From a checkpoint of a small image colorization model.
Data: trained on crops of objects in photos (Visual Genome), 42.7 epochs.
Rows from block 3, named by matrix and row number. Rows with one number belong to one channel. Each number is 500 + 40 x the weight over the matrix's rms, rounded and kept within 0 to 999. All counts start at 0. Numbers have three digits each.
# convs0: first 3x3 conv (model.mid.0.convs.0.weight, 144x144x3x3), inputs 60-71, a 3x3 kernel for each
# convs1: second 3x3 conv (model.mid.0.convs.1.weight, 144x144x3x3, transposed), outputs 60-71, a 3x3 kernel for each
convs0.31:497487483497494488493490490502496492506496494496491492468458469477477474476468467498494490500498493493499494498504499507502503507502501515514515514531527511518519500497497497499502495501501514506500513510510512511511513512510523524520517515514504503507519519518518514518492496497501501494501502496503504509507511510505509510
convs1.31:520521512544534518523512498517525518532525520520516504513507498520510505514510510518510506534521512517504504513515507522519507519515507517517511518507507508512496516511517527520522515513511516517518536522523521507503518513511519509514506509505534529519535526512518513501528518510532519509514511506514505505513507505505496498
convs0.32:464405436491441486557515510481453463481461451527513486439430417480496464505504460475456466491486468491506476495482486496480486513510510479485491508552544510558542484489489497502496510508503500461477516508546484468501499476489519506538502474506485494498506499514534523531474501519487505499521558510435435465474492496485503471
convs1.32:530529516616585545594548542536545535591582550559539527533520491543534509518535520558552507641599539588561539554542520617579547591570565582598607613619598583604595552552536610586549570562548540557554607586574576565567581592554607590555565568576612602596614600591586589597599600570609604565580577566628617578653623587598574578
convs0.33:472412478469399493612541545490481488492491489513512505471462454495508479493503469489465496496473466535524476518505516499466487550526518475488484508538529502536520462477523494490501529515506522486481529512525497484501509495494519511523507494504491505545509513566569544552467475512468481495520507504401405463439472492467497465
convs1.33:541536527615572560605555557552554562599578581563549555545515510566552546534536543593566512673628571612586581566558542610578573590567574567560577565567569538544553549549551589578570533542558566560570619589590580570586555568550574565556540545555592573584594564576563566590608583569632601583606595602567553548580567564540535560
convs0.34:469454485502487509502501506501498522504494511519518523493496483545572533532545490495486509502499498503501494497492502498493501500501506478498498500534523498525511491498509496496500500503504518498494533535532496492499502498504519523534520511522487492503497503516509506514479494518498495510528522510476489506503512512492502502
convs1.34:531534544557546549538524542525533563562561570539547554560555567566560579521532551525535520586563544552542548535536543571557552554552566556576593575601612540574582516520533555537535531527540533542556568548563518521543538551556555546557517521547547539555542542559524548567553569585572580597547566597569572575568569578519514540
convs0.35:510441506513449553592544577499489515498477492525507506470441451527525485534522460491467515498483480521512485543525559513490525538527539457461486474541518444490475470495557501506512515517510525472480539520533483464486501464486507490506463440465508515561521514578539534558497515553501507508535545521431434485475515520488520479
convs1.35:524574558663664634621615622584657667687706690621616615643658636658651648552591605596602568706671615628601603594595557653635638617631661576649661653697680576618636610636649687672665609613643543596615686706685594617641602634637675677640574583621594624651608638652549611642603634613651659640584611629609626602671669649557551591
convs0.36:470395389526432402569471483457449467482462460494481495459437460473467483449453429459425449493464474492469464482492505489468480495484493408373396430449465441463425457462499491473492505480485477398388508473451479448431457411431469451440458420410478482480446455491478515506461452482458456453481472464488442486542523552519494472
convs1.36:484482477569567548545534498552528549621578568531503463652647631640609609526536532610562541706665645593584546595561552645628602580579530548557571561565580490504488578530547625585587541523495547538532578561547515503485642603603641596616515513506615628624609593589562566551654610584642594565514500457599584581633596600503492489
convs0.37:429421416461442429572551523435425434456446453476478482476470493436416441470446455413410425429417432477471477355363361395394403461479473518521525483481495501485488416401418435413432469469478535533535514499493519510501514522514500500487524528515428415390438452429478481479411414432421426445472474482486490487445454453501511518
convs1.37:478485499503515530471470464516508525519525532509512494569546562521510526471445443484505558473497544466463466459470500516525538531542522504492515482486501435426429505513539529533550519516513466475509474485504434447453493487512486482498453441461461461504485492511468463459506517542513535544503509489474495537496512540479475483
convs0.38:491488485502492494501493494470457461480461464489477471493500514494496512501519527484477477496492486492489490483481481487486479485473473501502504503506507504505509489489486497489494496490484503506506506508511509514511503504501509510510514520518491488496490494492489483487482476477484481482495486483493487493500496501499497504
convs1.38:487487498501503506501506492503497501495504502503501491488480499498494508494486489493498508508502512511504509502506512522520520515524524478474487500506504492487478496493498500501502503501492498504515528526537521513509498500512510506522507495489497499507512526516530537512502495507512516520524514506481488496497507510496497489
convs0.39:445427454434454456430462454500485504502492490473459463456446451458439432475453414477478495479477482467446465486482507507489512482471472422430433420452443414445431472491511482489509466471493421427444449446452476449449427447476429453468445440465499502516506506532511510516483499490475485488461445433463428459469434444477452444
convs1.39:457501475506592562491556527482538585489568619518557539560592626521553608526501558488507505465511525502500495533536469522556555494543568552579594549595653561592599529566559528604605523565564510535510542608579538587547545557551530547543550558546495575666479547662486486511524550560533527537551503524532580539538579553514519484
convs0.40:482468464503490489533528518443437439464463473479495499490497524460464489498506510450451449454463451475497494422411413428424433462473480523526533499499521507503507444452451454462468475490494564553547515505504545532527518523509502503499537547540459455459468468469463476471432443450443448475489503515472473472477478481493499504
convs1.40:500503528521537543505503470517519528526539536519522490511501532485485492469447432504518573512533554517511479489500518528545546559561532491489505479479497448448434508514534534548556536535508484486524475494508451459451489480510489498504481474466468481518501516516501510485515518539519541541528528497491510559513540561510499494
convs0.41:475472460501490486502498493458455451478475471490493493483488506485487505499511529465459449485486466488495489461456451478471459471471467495494500502502507504508510472468466485482480494490490500503499508510508514511518500505504514512512513523518476470465487475483467473469461465473466466464488487495476465468494480484505503508
convs1.41:493499501515516517508511499502505506511511509511506492492491499483486495474473479500500512498502512510508498507506510515524530533537528493502508510513515491480482499505506506506510516504498515514532524531545493501507511500510505502511492491499496503516513531530533548523501499507506511518516515507491491513504508516498501497
convs0.42:488476471497485492499487490484483484492489487490493491497494502495504515500509516476470462486482473486485484481487483489488488485480483500497505506499509495501506489488489495494488495488494498507506507506508503506503499500505506508508508508517483491489489492498483489486479483482486485485489487482480482488495492495493494504
convs1.42:498494488503504503498506496497496494493499494503501497484483497498493508489486493492502503502503508509503505506508507514512513512515521486484491509502503494496486497498497500499499502502496506505516523522526515510510505499508508500510498493502497499506517516525535536523501503503513508515517511506483484499499501511502497499
convs0.43:485474473505490494503498506489482485498490493497497499493491500499495501505497504483468471492484478495483489486480475487482483489485484495496500495495501499496503491492495497494498495493496503500495506503500498504503498503500504498507503504502481481486493493483488493494481480482487483487494489494486477488492490496498494496
convs1.43:500493485506499494503495499501504498504499504501502491494490498501498498491482485502498502508499508497500494498507506512514511518513519494494500502504501497490492504500504506502506505495502506512516522518515504500496500501500508500504499495498489488496502508508504518507502501507511500512505505507497496509496493509499500498
convs0.44:492496494476488490475490486494506506505511498497504492447479478459484490484499502490498489492500496497499486496500499502503496494497492483489499476497495480491496495501498497505502500500494489490499486493501481493502490496496489498500483496494485500499499500500507506499492502496502505498496503488481487493480489486476493482
convs1.44:457457450493485478478474477489487490511501509506490500489491499502489505499491505488482499510503508496498509489493495515517515505502514481486484507491488511490481488490496508497506508492507499491506527495512518489500479466478499476483502467479498510509521521522505517508463464465496484493498479485477481475501483476488475470
convs0.45:472469467456457462474476472457455470466466483459465489506512552454456507489501544473475485477473480484492502436427431455437424466464470504502518494494507510514510472465472470465478475483491516510515510502501514521514520519515514515507532532525462467471464474485454472471449459478442445481472487515484471492447458476475488500
convs1.45:507522549506537541517507496519536548524543555527534523514517539484492510471464473508528553500528535513518506510525525514537535536543523526517544494491514462458461525539562536555574534545534497521545480503519457469476502512532489495520482490497483505534492506520500507504515525541521532541527525531505536557512530553504506503
convs0.46:469478472453452451465469462487483489484488496486494496487497510484487494510516512473480477472478466471487480431406425432416436455466472497505508489499501502512508460460453457439446461464470507505512513505503521517512503507512513512507527531522475459428465458433457459437459477482454471479477496494491500515470490499487516512
convs1.46:500513529519543541502514501522523536528537557508521513501508524490491513464467461509528552508527550491503505500512519517534536528542537494508521493503509459469467515524541524539559517516516488509527491511521467480488495504515493501521479484494468483517489506519485492492518523533512525529505513512502521545503523551491497502
convs0.47:486496473486486476488487479492487476486482472476475465507520527503518520501511519482490471482486461475477459476483468474479466468472467506507516500507507501506511486493488485481485483481477501512511497504509509505504510519506507508509511511507472480475480474478472472472474490479463472467465471463488499495489499491489499490
convs1.47:493489471513513499508510489487482469492488483492494483482467472484479473485458473499483498511503509515497495520515511535527529527529526502493485513505503501490473496489486501502496513502487515505506531525522516510499509500501506501501502488491536546540557573562564574536496493493515507509513504507512514509528529519517520503
convs0.48:488483485501495495498498500480471464487477476490479484482488501490494504500502523489484481499496494497494494490487485495489493489486486502498502502500504499498503491488493493495496494495499501498503505503506502503501507499501511505503507506507491493494499497499489487493481475487484478486493488492491488490494497501501495501
convs1.48:491485490504499501506500487499494492503490499501496505490481489492493504493491493497494503504496509504500507512499504516512518514514510490493486503504505494489488490497495497498500503498498507509519523518523514503510508499507508505510500497503492498502510518508523520508500499498509510508515510511484484496502494504500500501
convs0.49:486465471498489496499489494478476472490485482497492497489496499503502514517515528479469470493487485493494493477473472485483483485483481498494500507502508509506512471473477484485484489493491505503498502501504508506514500497503514510507514515513477471477486481489478469480461457466480485483488487488483478483500488494503497504
convs1.49:492492496508512512510509507500502496495498507510513503491488495494496503486485494500503515506509517507510503503515515518523527535542539486496496501511511495495487497495497499498503512504498514519529532538543516516515501504504509504509505498499492508514512530525537554527500498506513511517522520514491491504499507514502504496
convs0.50:490479486498493487498490490483476476484481477491484486483500508497501508504509519480476467494483474485483482485481484489475480474466473500496501511502503503502510495483489497496489492491492507501505506506507508509514506502506506509512516510515484492496498492502489481490480481483484477482487478489486489489499493496499498510
convs1.50:495495492502499505503505501501493498494494503503503498487479493492491515495484494497500502500505509508504509508508509521528525525525524486481490502503507496491488497492497493504506501502497503505518528534542513506508501495510504502511504495496484500511515529535539539521495492505515517521521517510481487506494503513497500492
convs0.51:491477480499493499503488491466463464484478478491488490480481503494490511501517539477470466487483487489492493464469466484478484485478482492494495502505507510506521481479477492486494493490494504502500512505510513507513506503498515514518519524525483490483493492490475472465445452458477482475492495494479483482495494492507506515
convs1.51:498493505510518512498495496505502507498499513513508502496494510499496513487476481501504509507499521498505504500508510516515528526533527484489499510513516489482472498500508499498514506507497509512530535537546505501494497497512505503520499486495487503519504524530534539516496499502510513512513514504480490511496504518491492494
convs0.52:472468459495488480502490490446439435480474470490485482484502505493507508492513508475471468508504500516507504478476461501492488494489473480490492496499504502509504480486474504502496502497494493490490497496499504502508497501498509508507515514516473482485498502508515509510463454442498477467512497486468473470483494492487498489
convs1.52:473481469494491484516515493475481486491486486512511494494478489500486492497487487473481482480476483510496484481480483495501498518519510506504503542527529529516505483486488493494486516516496524509516547514521537512508510496513526507511519502499474517507526558539555569549485483489508504502536531521479481481517516507538550520
convs0.53:479479467484478470504499490491485474491486485494489486500501502490495493504497494485482471495489473504491475486477475493484482490486474504500505502502506509510506487484474494488473501485481505506497501500496498503497506505509501502501508512505471464458484485478500496491467454457484464462496472468502509499501510496510514506
convs1.53:497505499508518512518514506486503500496510509509522507521502510522503518517493506482480500495492504522513494496494508518523526524533539498500507510513519502496497493492496498505504499513492512502497523519517513509503499491494503497495503492495483509518524552541532560539472487497505504510522520509484499489502503502500502495
convs0.54:514513509516516513517517509519521503523514510511509510519530523523527526518531528506507508508512510509505505507507502507506500502509506518521518516522520518518514504502503500504506509510503513516520516518516508511509518518519514520516516515516505510507507511510514515511523526513521519511537532522518524520519521520510519514
convs1.54:488492496517511509503501500493502501513506502505508502481470480485479492497495494493496497522519514517508504506502503508510506510512515492487487489489488482486484488494498509509504500503504488485498508501512494481491502498499508503500499500507518506505524514511517511511506500500514511506509502509491491501501491500496493505
convs0.55:507501502515517523519523518517508504517514515511512513515523526538545536535546520509510509512514509519516516502505506511512506514513514508514519521529522510522512504506501507504509506509512511513512512520514508512507510521527518521525507514519503506499504506514520516521521519511537522523557534522510518523516514518513514511
convs1.55:480491509494501516507500511478489512506509522513524527499495509502497509499498501485491507519518519517518524492503511511513526518520527494492506501499513496502506468481500496498515510508519472485513491492518475478510495493503504491502494481501484490508504509523514525526505507519515522528520531526488494518494498530487479503
convs0.56:509513515517522522530525516526521522527525527522520522520531533538548537539536515503503512509512511514516506507505505511507508508517515514524520527530520521517504501499503513510516504506512514517520519528523514514513513523520512525523505515516515503511520520523524527541534518526557530521569545521512519526518518518512514509
convs1.56:476484505501494514502503514481491522511511526517522532495483502500493508498500503480484516516511534517518538494507515513510519515520527483479483486483494495491497470481503501500514503510523482473494490479510479482508494475495502485513489483511502496510516509515508519527501501514521521531533537534478483508486489517481484504
convs0.57:488482513499500522508518516545557578556544579556542570478525539588598579598571533509521534540526524539512494506506512505505517510507518484499516509521518502511494489501511500503508508503501498496512517533531490500508498502517516511532493497516493498507509513527506508528499506528517506519545528503485505536502515528496507512
convs1.57:494482528516494535506490535504500540521514539525526521507526555519537560468495499509511538544539562527529552510523541529510541525533547490505559466504541443471489472478515501492519498509516494511551542524563494504519484499541512505534485485496498499558495492524482507512490503551512523547516519521486493550505508546471466493
convs0.58:502493501511516516511510513535521516535531535523525533498513508523532528514531506508506505512504504502509510505499499505508506506504511508506509513517511510510504504502496507503505508506509503511508512513511505511512510513511511516514505508511504505498506507511517514517517510508548537520555548516507504510507511509504506506
convs1.58:483491505503508517517510519484490501503513514508510519497479491502501505503505501483496508524520525525529526497503512506504503511518520501496506508510519516519526471486497503493508508509515489489512498496518503499521496492497507502500502505511495494508517518524524532538499506509513511512518515515497495508499506514508501510
convs0.59:494483508497502519507512522531545580519519546535543557503517504567581525565577496497510524505504508511508504500504500497505502510508512493501505516540525500513487495506506507508511504505510509508514518529531479483501501504515513524534482485501498504510510514523522518531511531557531543548552555526491498517499509516500503503
convs1.59:488485501519496523518487521489496531516492536513503521502509526514534558483515539486500514512513533495508531495503513523504528521512551515508541493503544465500532483483514500486514494488518501497526535516549506497530510509531517513541477496531496469511483442491483473510504497536498508547510515544494477517498482531469451503
convs0.60:529519518533526523533524522503506497513506504507507503517522523514522524518518515509511508516511515515518519508509494509512504507512511514512518514518518508509511502502504504508507508512506511511515510515509508509507511513513514509508510509507512518514525532523536544541511513508517524516517521507519519517517519516516522513
convs1.60:493497495520512514508501496496501501504508508503501500481478479487483487490490499492497500515512508507501506509499506513510512510506512480484486476482484468476473500501502508503509507503506484487502500492506485480492499495490509503502498497507513503510517509509510507511504501501513508506500503498493494501503495506502494506
convs0.61:510507506517523521523519516510503504506504506507506505509511512510524521506518508509511505510514504514521513510502508511512507517513510506509510512516514508512503509503510512509506512508503513508511512518518510511511506502513509511519509507508510509505515514517523529524508511512521513506527517507509517525517521520517517512
convs1.61:488490494510505505504492506487490500507502506497508509491484484496488494492498506491496507523521524511506519500508503508507518511508516497492501505507507508506512490490498499500502498496506489486505506497515497499515501499504507503510491500509503500519523527536533560572512499510519520523516525523491491503500489514494494504
convs0.62:486401435506427487507467495520503519556530536508471502392341334513461407550484398489499553503497510484453448535536563500483524470410461453417427463493464446474433498548608512538554498485495473419406484493461407416410456448453479484460414395395515532506538539566509488496569602628542564583474465487364353398432459486415405343
convs1.62:581617509714778658619666665633703669747748699693668636731740627758748713607660688707699523768737593630647628690664471706736617633681700687807712747858781659745688706704621775762688676672667642661561752777660672688642709738622790765644673681627744794776730735757661664676738745638751730663656677671785787631802778686596586614
convs0.63:466485546484495543546563571497502515503504515505511520495493510529523531530529513486511564508519544513521532498505515505511521524522527487490506504506512496493483483501523507517527518521523509502512519526523491497503502503515507513518498502504481496497507530553498511562492502530504510522530517521475501549502524556504521523
convs1.63:465472509474464507470453499474493545502492539521499510515529575538544583490485488494532583528546589488486541495510549517491546501498562516525557515522548501486489475484541504492538508503515484502547505505544468449470496502531511497522477456464487490556467457510440425464492515587501518576499496538487498557505506558481445465
convs0.64:462371461455394499557479549536505544499457504494461545410399381515480418538493396490489541497483507490471490552523578446424495489425520449422427460509439441484434518537604517524535491489539472447427486497481403414438467454469483486482412418433556540576516500523505483519561571611505530554513521538403405493402439493434427396
convs1.64:519537507676751678633691731547601619672685712641643663642679627683678684595627665595592517694697610612633665602568461665662608625661721630712712693776780633712716612612608709734725653687707578623595713772729719759743611661617699699648674666666601623683636657741592627669628645607650655653630641669711727677748762734656659694
convs0.65:534511527526518554556531549522507551518510562512514558572545573582558571573549525501498550509496524523513515462474486477481503504516528479477513492491515496481488481476497491492506504499512524514524520516521502489475501491502516515511507501488486495506510527546514524558460469514470472531537513527496500554499519548508510524
convs1.65:505515560524508545496459481543566609567546561541499497523523573537516543480464456499515550532520537498472494527558589550548587528504527510524554484477483431391366536543589563544570543507517491495536516490518462428431512512562517489522452430438467461527466434485438403426518532593519509555535497503491503561507477540461407425
convs0.66:513518504525520513520515510513514506515516508511508510510512518510519519520521514509506515508509510513507508507504500504504507508508509511516516510523513509517507503505508509501501506499507508510509508512505507508509508507512508511508503501511506505500507508507508507506517516511527518514542520514516518518507517517509516511
convs1.66:490495491513509509510497501494496501510503505504508506482483483487489492498495496487502502529517508515507514503496505507511506511512507498492502493502497497498499493493504504507509506504504490494505506496511497494509498506503508502502501500506519507511521513520518521526512496497515508504505509507493492502501498506500494507
convs0.67:510512509514513518514518505522513514517512508511517511526529541534534536527529539510512509514514510507510509504504496501504503507509507517526520523530526515521511503505506508503506508511501515518524516519519518516514512517522511515516513515513509507506511508506512514506525537517542539527550543522513511513508517515510515512
convs1.67:492496496514513507512507503491496506508510507496502499480476474486478487490491496499496499517515516513505512505507505519511509509517516480485480483480486479484484495493493503498505505501501481487503503499510490487498502494492509500506498502505520508504525521508516522519506498500517508507508514506494488495498490499492490500
convs0.68:503503511521523526543533526505505507507505510512502513503502504527524519519517505506514526516516516523531514500510502524528518518521520495503506508514511504501497499498507508509505513511514503507503508512505494501505499505505505518507501505501499511502510539535515526542497515522513511515527518515506513534526530536519532520
convs1.68:476484514493504513501490502493507527520524539529532530512506526514518527498501504497512550529538557521523544500514520525516525526524532494507520484497512471486489483505527522519526521519531471487519489493508457463478498500508506502507483482496483488531483491516467486498506516531523526538520524528487510530506510531489483496
convs0.69:529521518535530524524523515507513505510509509503509503511523513520526518517518509507508506513514513513509515513506507519509510507507508513517515512517515514511503508513506513513511513509505513511516515514516510510511507516516513512514504512506518523513521519524527534527517520512525520520531532517527522525522524521517525513
convs1.69:478475491504499508496488494489490498503504511501508512485475489497482498495494497486489508524520520514517523503498505517512518510511521487490490489492496487489490490489491508500509495503507480478500499486518474476490503488490508505514501497503502499519517523521526531531508501501517515521506516513494484505496497502486486506
convs0.70:500494507515503512515512520504503505511503516513511515499502499514522509496514490499506507510505505515515509515519511506505507515517520502503508508513511507510499508517517518528534530528527504504508509503506500501498503501504502502507500505504521518531508521567527531564509508513529510509542522517507517527514529535514521512
convs1.70:477489507498494507517511523480488516504512523522527533496494522510501519496499501469500534527531555541548558489501512509498516517523525496495506507514524508517517480489507496504507505509522489495516501504526499499510496496505506498507495501505465476526500502540511532543500507534523534546548548549488496523503512527498498510
convs0.71:523518516523521517514520508517513508520512512515512508527537539530538539525531527510514516513517509518514512512508500509512506510512511521529533524530526517522514506509501509505497501496503521522522519524520518519517527535531526534529524532529512508509512509513521526516526524520533518514548521517522523527519524523515520514
convs1.71:477485490503505506504503498486488492503500505504512510471467480492483489490494501480482502524513520524518527508507508518517528518523522476473481481476487483482492478487496506496498498499502474470495499489508492483503494490493503500507499494504505501513524527528532544538499493501514514515520514514482480496493486500484484497
convs0.72:502449522507454522563530556569532550560531538562532538420407401548510471594547463467484525501501502491483459576565591520500532530515537430420451452508481409467413511543583539537533520511502462432442504525519415414430481462481517520534429407438556561590523517576537528575514542575534545544522534529429465522464497545487497468
convs1.72:475517523619648620557603634537611654647674675576596588651711639691723715542599642574604536675695632517564593589614529651680631556634691638743746710810794610683697592600598678675664576601644572606623700714693611650657605665636717730658577608610548624717577650713520580634643701682697719714577614646641678629655662637532538585
convs0.73:473417496459421516556506571542530561546519541544524541408377383512477458562504440494509568512503524512493490559547574509502526500469514438414477446490515437497470510556611537544554540520524440410420479470457435429401454446467467463484422414425513505522523533572506498522535573631539551584503521546353367452407446515447461424
convs1.73:538592551640655635602630646630680719685668678609608597655694644685696696547605653665673612671682644574587613618629548628640627585617639602676676647686692561608590661671666700691693574577607603631617684666641582611614630658618672674628554588576630684716643683668580624651641671666654658672589625653667686640655649663535532568
convs0.74:451424461495478508503506503484475487502491497521508509468476455522542488498512450480478498506495478510507481494488494503496496503501508476489491507529515490507489477481502503499507505498503500495502503499504489488493497493505501500511494493504485494503507500530517504525452483513483496493516513483464465485486497502485490470
convs1.74:493503536554546556542539577518528573568555590535550588544547554542552559500520541515541542575576577547565588521537541555544554549553572564588611556594605501563596512523554550539555526549570523551567552559593506520571541552554545544554513522549549545586538536567494542583536548566536553567529553568558564579552556582515522554
convs0.75:493484479507499504511506502506496490504501499509505500471468474486502498493495480503503495505503499513503497499495494503498496506503506506506505509532525513524519496498495507499499504506501518501503518518515514508508508506506517515528509508518497502500507505514508511517498487499523511504557536509496497501506513516500509498
convs1.75:504510509545526532519504501505516521540529528521516512511508492535522512519510504508516504553542521526520520519512519536522525527517517524525539530536530513525514499513509528520521512514520520519532551541533513513521527523514535516513517510512545530528549531527527528534520526523542539531527526520526509530528516533514503519
convs0.76:467443475499484505499500497499487511507495503515508514450441431517523473496498420494484505499500493511500500497498498499494500504504504482498495512533521493514510487493508503508506504504506504488483505503511487483508491484497501502516489488512480491507505496520520515532478500527506508500531530506465480499494507512490499489
convs1.76:521532538585570573552547576513533560557560573529537557553562558562562567518533564541553546605599589551562581526527528553541547537557566550571581564582602529560577523530550561558570530555572549546560588579594538555591535544535548548549514524550539540565536544565508542574531541554544541550521534549557574573562561579526536551
convs0.77:511507502512509504518509502504498491503502496503502498493490499504496503493498494511505508517511508511503504500496492505500493503507503521520526524533536522523526502495495506503500504505502519521521520525527519522518516522528528530530529529530511517508524521522523531531508501497516509501531522507504508516515515519514514518
convs1.77:511507511532526516510501489507507508525515512510500501493482485504496497493496493506505505534524511519513508519518514528519518521519514498497501500491492487486474510508513529513522517505505506500513520507515497486493512500501523502508503497502536521522532517516522519508518513504525511506522511501504494505510489506498487501
convs0.78:469422462508455523599552541502493497503487489530523512449449453497502477503495452483482490493492474524526483508491503495484491516518517482500510517576560509555528479494506504506506522525509508481488502509516489478492491477494499500522484475485504527537530524554573557567492508523499503503547554513417452485464519529479514469
convs1.78:511519518595564552583540544524533538578560550541534546525515511542537531505517535544550533639602572593574579546528535589559558581559565531537543532533533514530545520527530556543537535523534523534536571555554543535562527531523536531520519519540556543547570545550534556564562553550584568552564559568539529532549538532531523546
convs0.79:481463489502491508507501501492485517507491492518514512449452447503520478506512461493487506504506500503508494498492493502491501507503515484492500504528517496516506493491497507501507507506504509493496511513519500493505496494506518520530517506520488495499495500510505501517478488511493491503515521499480487500502511511500500500
convs1.79:502504517540524537532518528510525536548537550527520531543533542542540549510520530519529524567554553542543558515515523538520528526523536546559572540556560522542545501512532538523536528526537514528535542529543514519539546551554556541540525523541535521535522521533509530538533536543545543552539539552532527539531528546502510531
convs0.80:481467486498485506502499505494473512506491496545524519434433442513512457519505406490488500504502498510506495492489499501498495505503502477485487501518506488513497491492507504504501506505501503484498516523527494493504491495506516511524508503514482491494500495511512497515462483525501508507532531503482488499493496500496496492
convs1.80:513520532550533550530514533526539554550545558522525540554564567550559569513533540527537527567558550533529537518520526536523530532527534550569591544558581507549553517520538541528542515520529523531562556552561515525543547552557537535540506514533535527551529528543498523540547543557537544554532532548546548575538536565504497523
convs0.81:500494493506496505510507501502495498504505497505502507489490487501517515504526506502508493505501502505505500500501496502498496500496502500507508503518515511518514499503495502504501501504497506498503508503513506506503507509508507510506508509511503503502502501501509499510505497500508507506531520516499508508506510511502508508
convs1.81:507513515533530529521499500508513518527522526516515514517506496520515506512512512513516508543541529523514517506509515525515518521515512521521527524528524510517505501511520523518518507516506511521528538524528514504513517507513518514511508508510538545558540544542516535538527521517542534525519519518517524524525520520512512511
convs0.82:511508503513512514510510506506502500507509501509503503503504510515511519507514511510508499506505507505506511503497496499499495502501504512512520518518516513518518502500499505499504502502500521517517520525520521524518515520509518515513513513516502502503508511509519510508513502505519511507533527516507507512509514508508512507
convs1.82:512515515523517518504500498508513510518519509500502504490488487498494497500495490505507506530519512512501501512510508519514505513509508500501501493494491486486481506511512510515511503505511500508511518502512495490492509504499511504499504498504532522518529525521510514507512506505522512510506508503501501507509497504502496501
convs0.83:477464482503496509502502506512517543520497500558528519454468465548563490537538438486485503493493485495502474493488503495488499504502508473493490507519508493507492491497503503506503499498499511490496513512521489485496500490508507505514495493502487489509496506525505504518461493532486503504521514485475482494494501506494489492
convs1.83:509505534531516546532526552506523569537536571535541563551557584542561579496522539497517525538543553523538553515516533527514530528527548553580609537561600512541567492514539527521547515527546515519569539538573515522558543543575545529546519510539529524565508509556486519552534536565537543569535543564549560599542538610493492533
convs0.84:468438473497474504511508497503493501504497507502504508473481480516537511512522491484490503509496478515501489504497507497496500513504516488496498514540527500519503486497517507499506509506507503493492512501514493494491503491500508509515499499506506527536513529553552542560477498535491492501510508493452475505489503519485492485
convs1.84:511513520553529541523504535530533562567554567530537554552560568552562584498530547565551566617592605559575610552547564582563581544545584543548574534547571492526540523526548550543557519529555542531555563553578499512550539550561548540551501517537564533564534512544481507545551547571557547581540549584546544555549539566496500532
convs0.85:518503498520510504517512509513503500511507498510500496504497490502505503504504503509507509513513511508506505495502496502502497506506505509513513520520523515517519500500500508501501498502502524514519519519518515512517518513516523519521522520524504501501508510513515513508507505500515511503530516507507512519509518516512513517
convs1.85:513511516533525519515497490506514510526520518507505500495495483501495497500495495508508506543532522519511509516507509523518515515518510499499507501490497485496483504507515519521516512510507498506511520505509493485495507505502519503505505498502540525519526519516511511512514514508522515510509507503504496504512495508498490495
convs0.86:510498493511504502511509503511503491505506499508504502490488491501503503504510502507503509508508504511506509499500499501498500501500500514511514522527523516521519498501498501503497503497501510508505514509513509508514507510513514514516510509509502502501504506504510510508508506506517512510545522517504505511509515513506505506
convs1.86:509508514542531521521497494507517518540522521520515508504494492516504508504505504511515505545533521533515510513509504531519517520515510513513515517514508504505493505506514530520520520516512509511525535518528509500505519512502524513505514500504532524516526518523514514517522521508530529510515516509506506507515508515504501503
convs0.87:522495559505468528591534544577562610528513529549522522463446445560540481560537472497508535503506480517524478557573587499489517527510529442443464470534510434490460526543575541541529542531506490427425506497500414411434452431455480477518415399436557562576536521557566526540549604629507544528536547481444482525455494517454486451
convs1.87:531535522648597592599566634588595623670621656599581629592605590635650683538605649564590570670653657588609699582573546639602621585598665577589607622620644554581619568557571650603629570574618537530535674623634583595638569592600641642642540587632591586606583564596542579622574595598629625665572611679647625612661638668551569649
convs0.88:520505504523512510524520512504500499499501502504502500506499508509504509510508508506507505509510505512509508501493492505506499511505504513512510509513518511512514505500500501507500506501498510507505507511511503510509512507507509505515514508510505509502519511508519515509504502504510504499517512508516521523522519526516522518
convs1.88:511506514538525520513494492506511518518518521511509512498493492499501496495498498507513510538530522514510505511507511528520513509510509499505509498500498489491488506511513527524524507522520503509512520504520494487494513512503516505504502502506533528529526519523511511513514515507521519512504510507507506505505501511495490500
convs0.89:471424515461444533533493537526505541507504526522523531456451456541529497556534468475479527490491484493493466540532563498496523509507542440441460483521498460499457495506535504507508497501502442414434479476484429423450448430453481469487438439456541539559509511546518515546483513556483500501476508496437461527466492530490501475
convs1.89:492509519562577587531544582519571594596634613549586579568622624576611652514551601551569561622629617523539586560583565614628649544595667556617640583641682529589616533550556603604591540569580536553559591578579523547561565596603604619609525552575536582639544576609525564590546620645586620677527551611558596593568575585514518544
convs0.90:499493492500502497500507496514514499510507501508510497496499493505504503500510503507505497505509494506510496508512508505512500509510506513504510511511512514517512502506503503501501505504505505504504512504503503504502514506505514515511507506508502502499498499500505499507502506497515511498525517505499505502495508502506508506
convs1.90:508499500519510516500503501502499493507499507502501505487487497493492498492493498511498497519504511515508501513508502516515508511500504502500514505501514488500501504499489495503500499501498513514508512509518499496503502506505501506509499501503513514501508524517514533525507490494515505501504507499499492497493497494489494492
convs0.91:498486483507496496511511503521522500529513486526521509497501499507518521505499484498499495504506492511507493504502499512505497509508503504497505502503502499503496496494503513502501503503499502496498501506506498492497509501498511508511492494494506504504494496496513520517494493500510502498529517500495500501507507506508505503
convs1.91:496496496518514527523528535487496502511516523517524536506503509510513523498509516498496492523520525531525530503504503511508514517521523526536532544554563530556547492493491502505507510518522509520527528537551505518535500500504511515522508516524494501512520527548520541541501500508507513523517520521500500518513519530502501515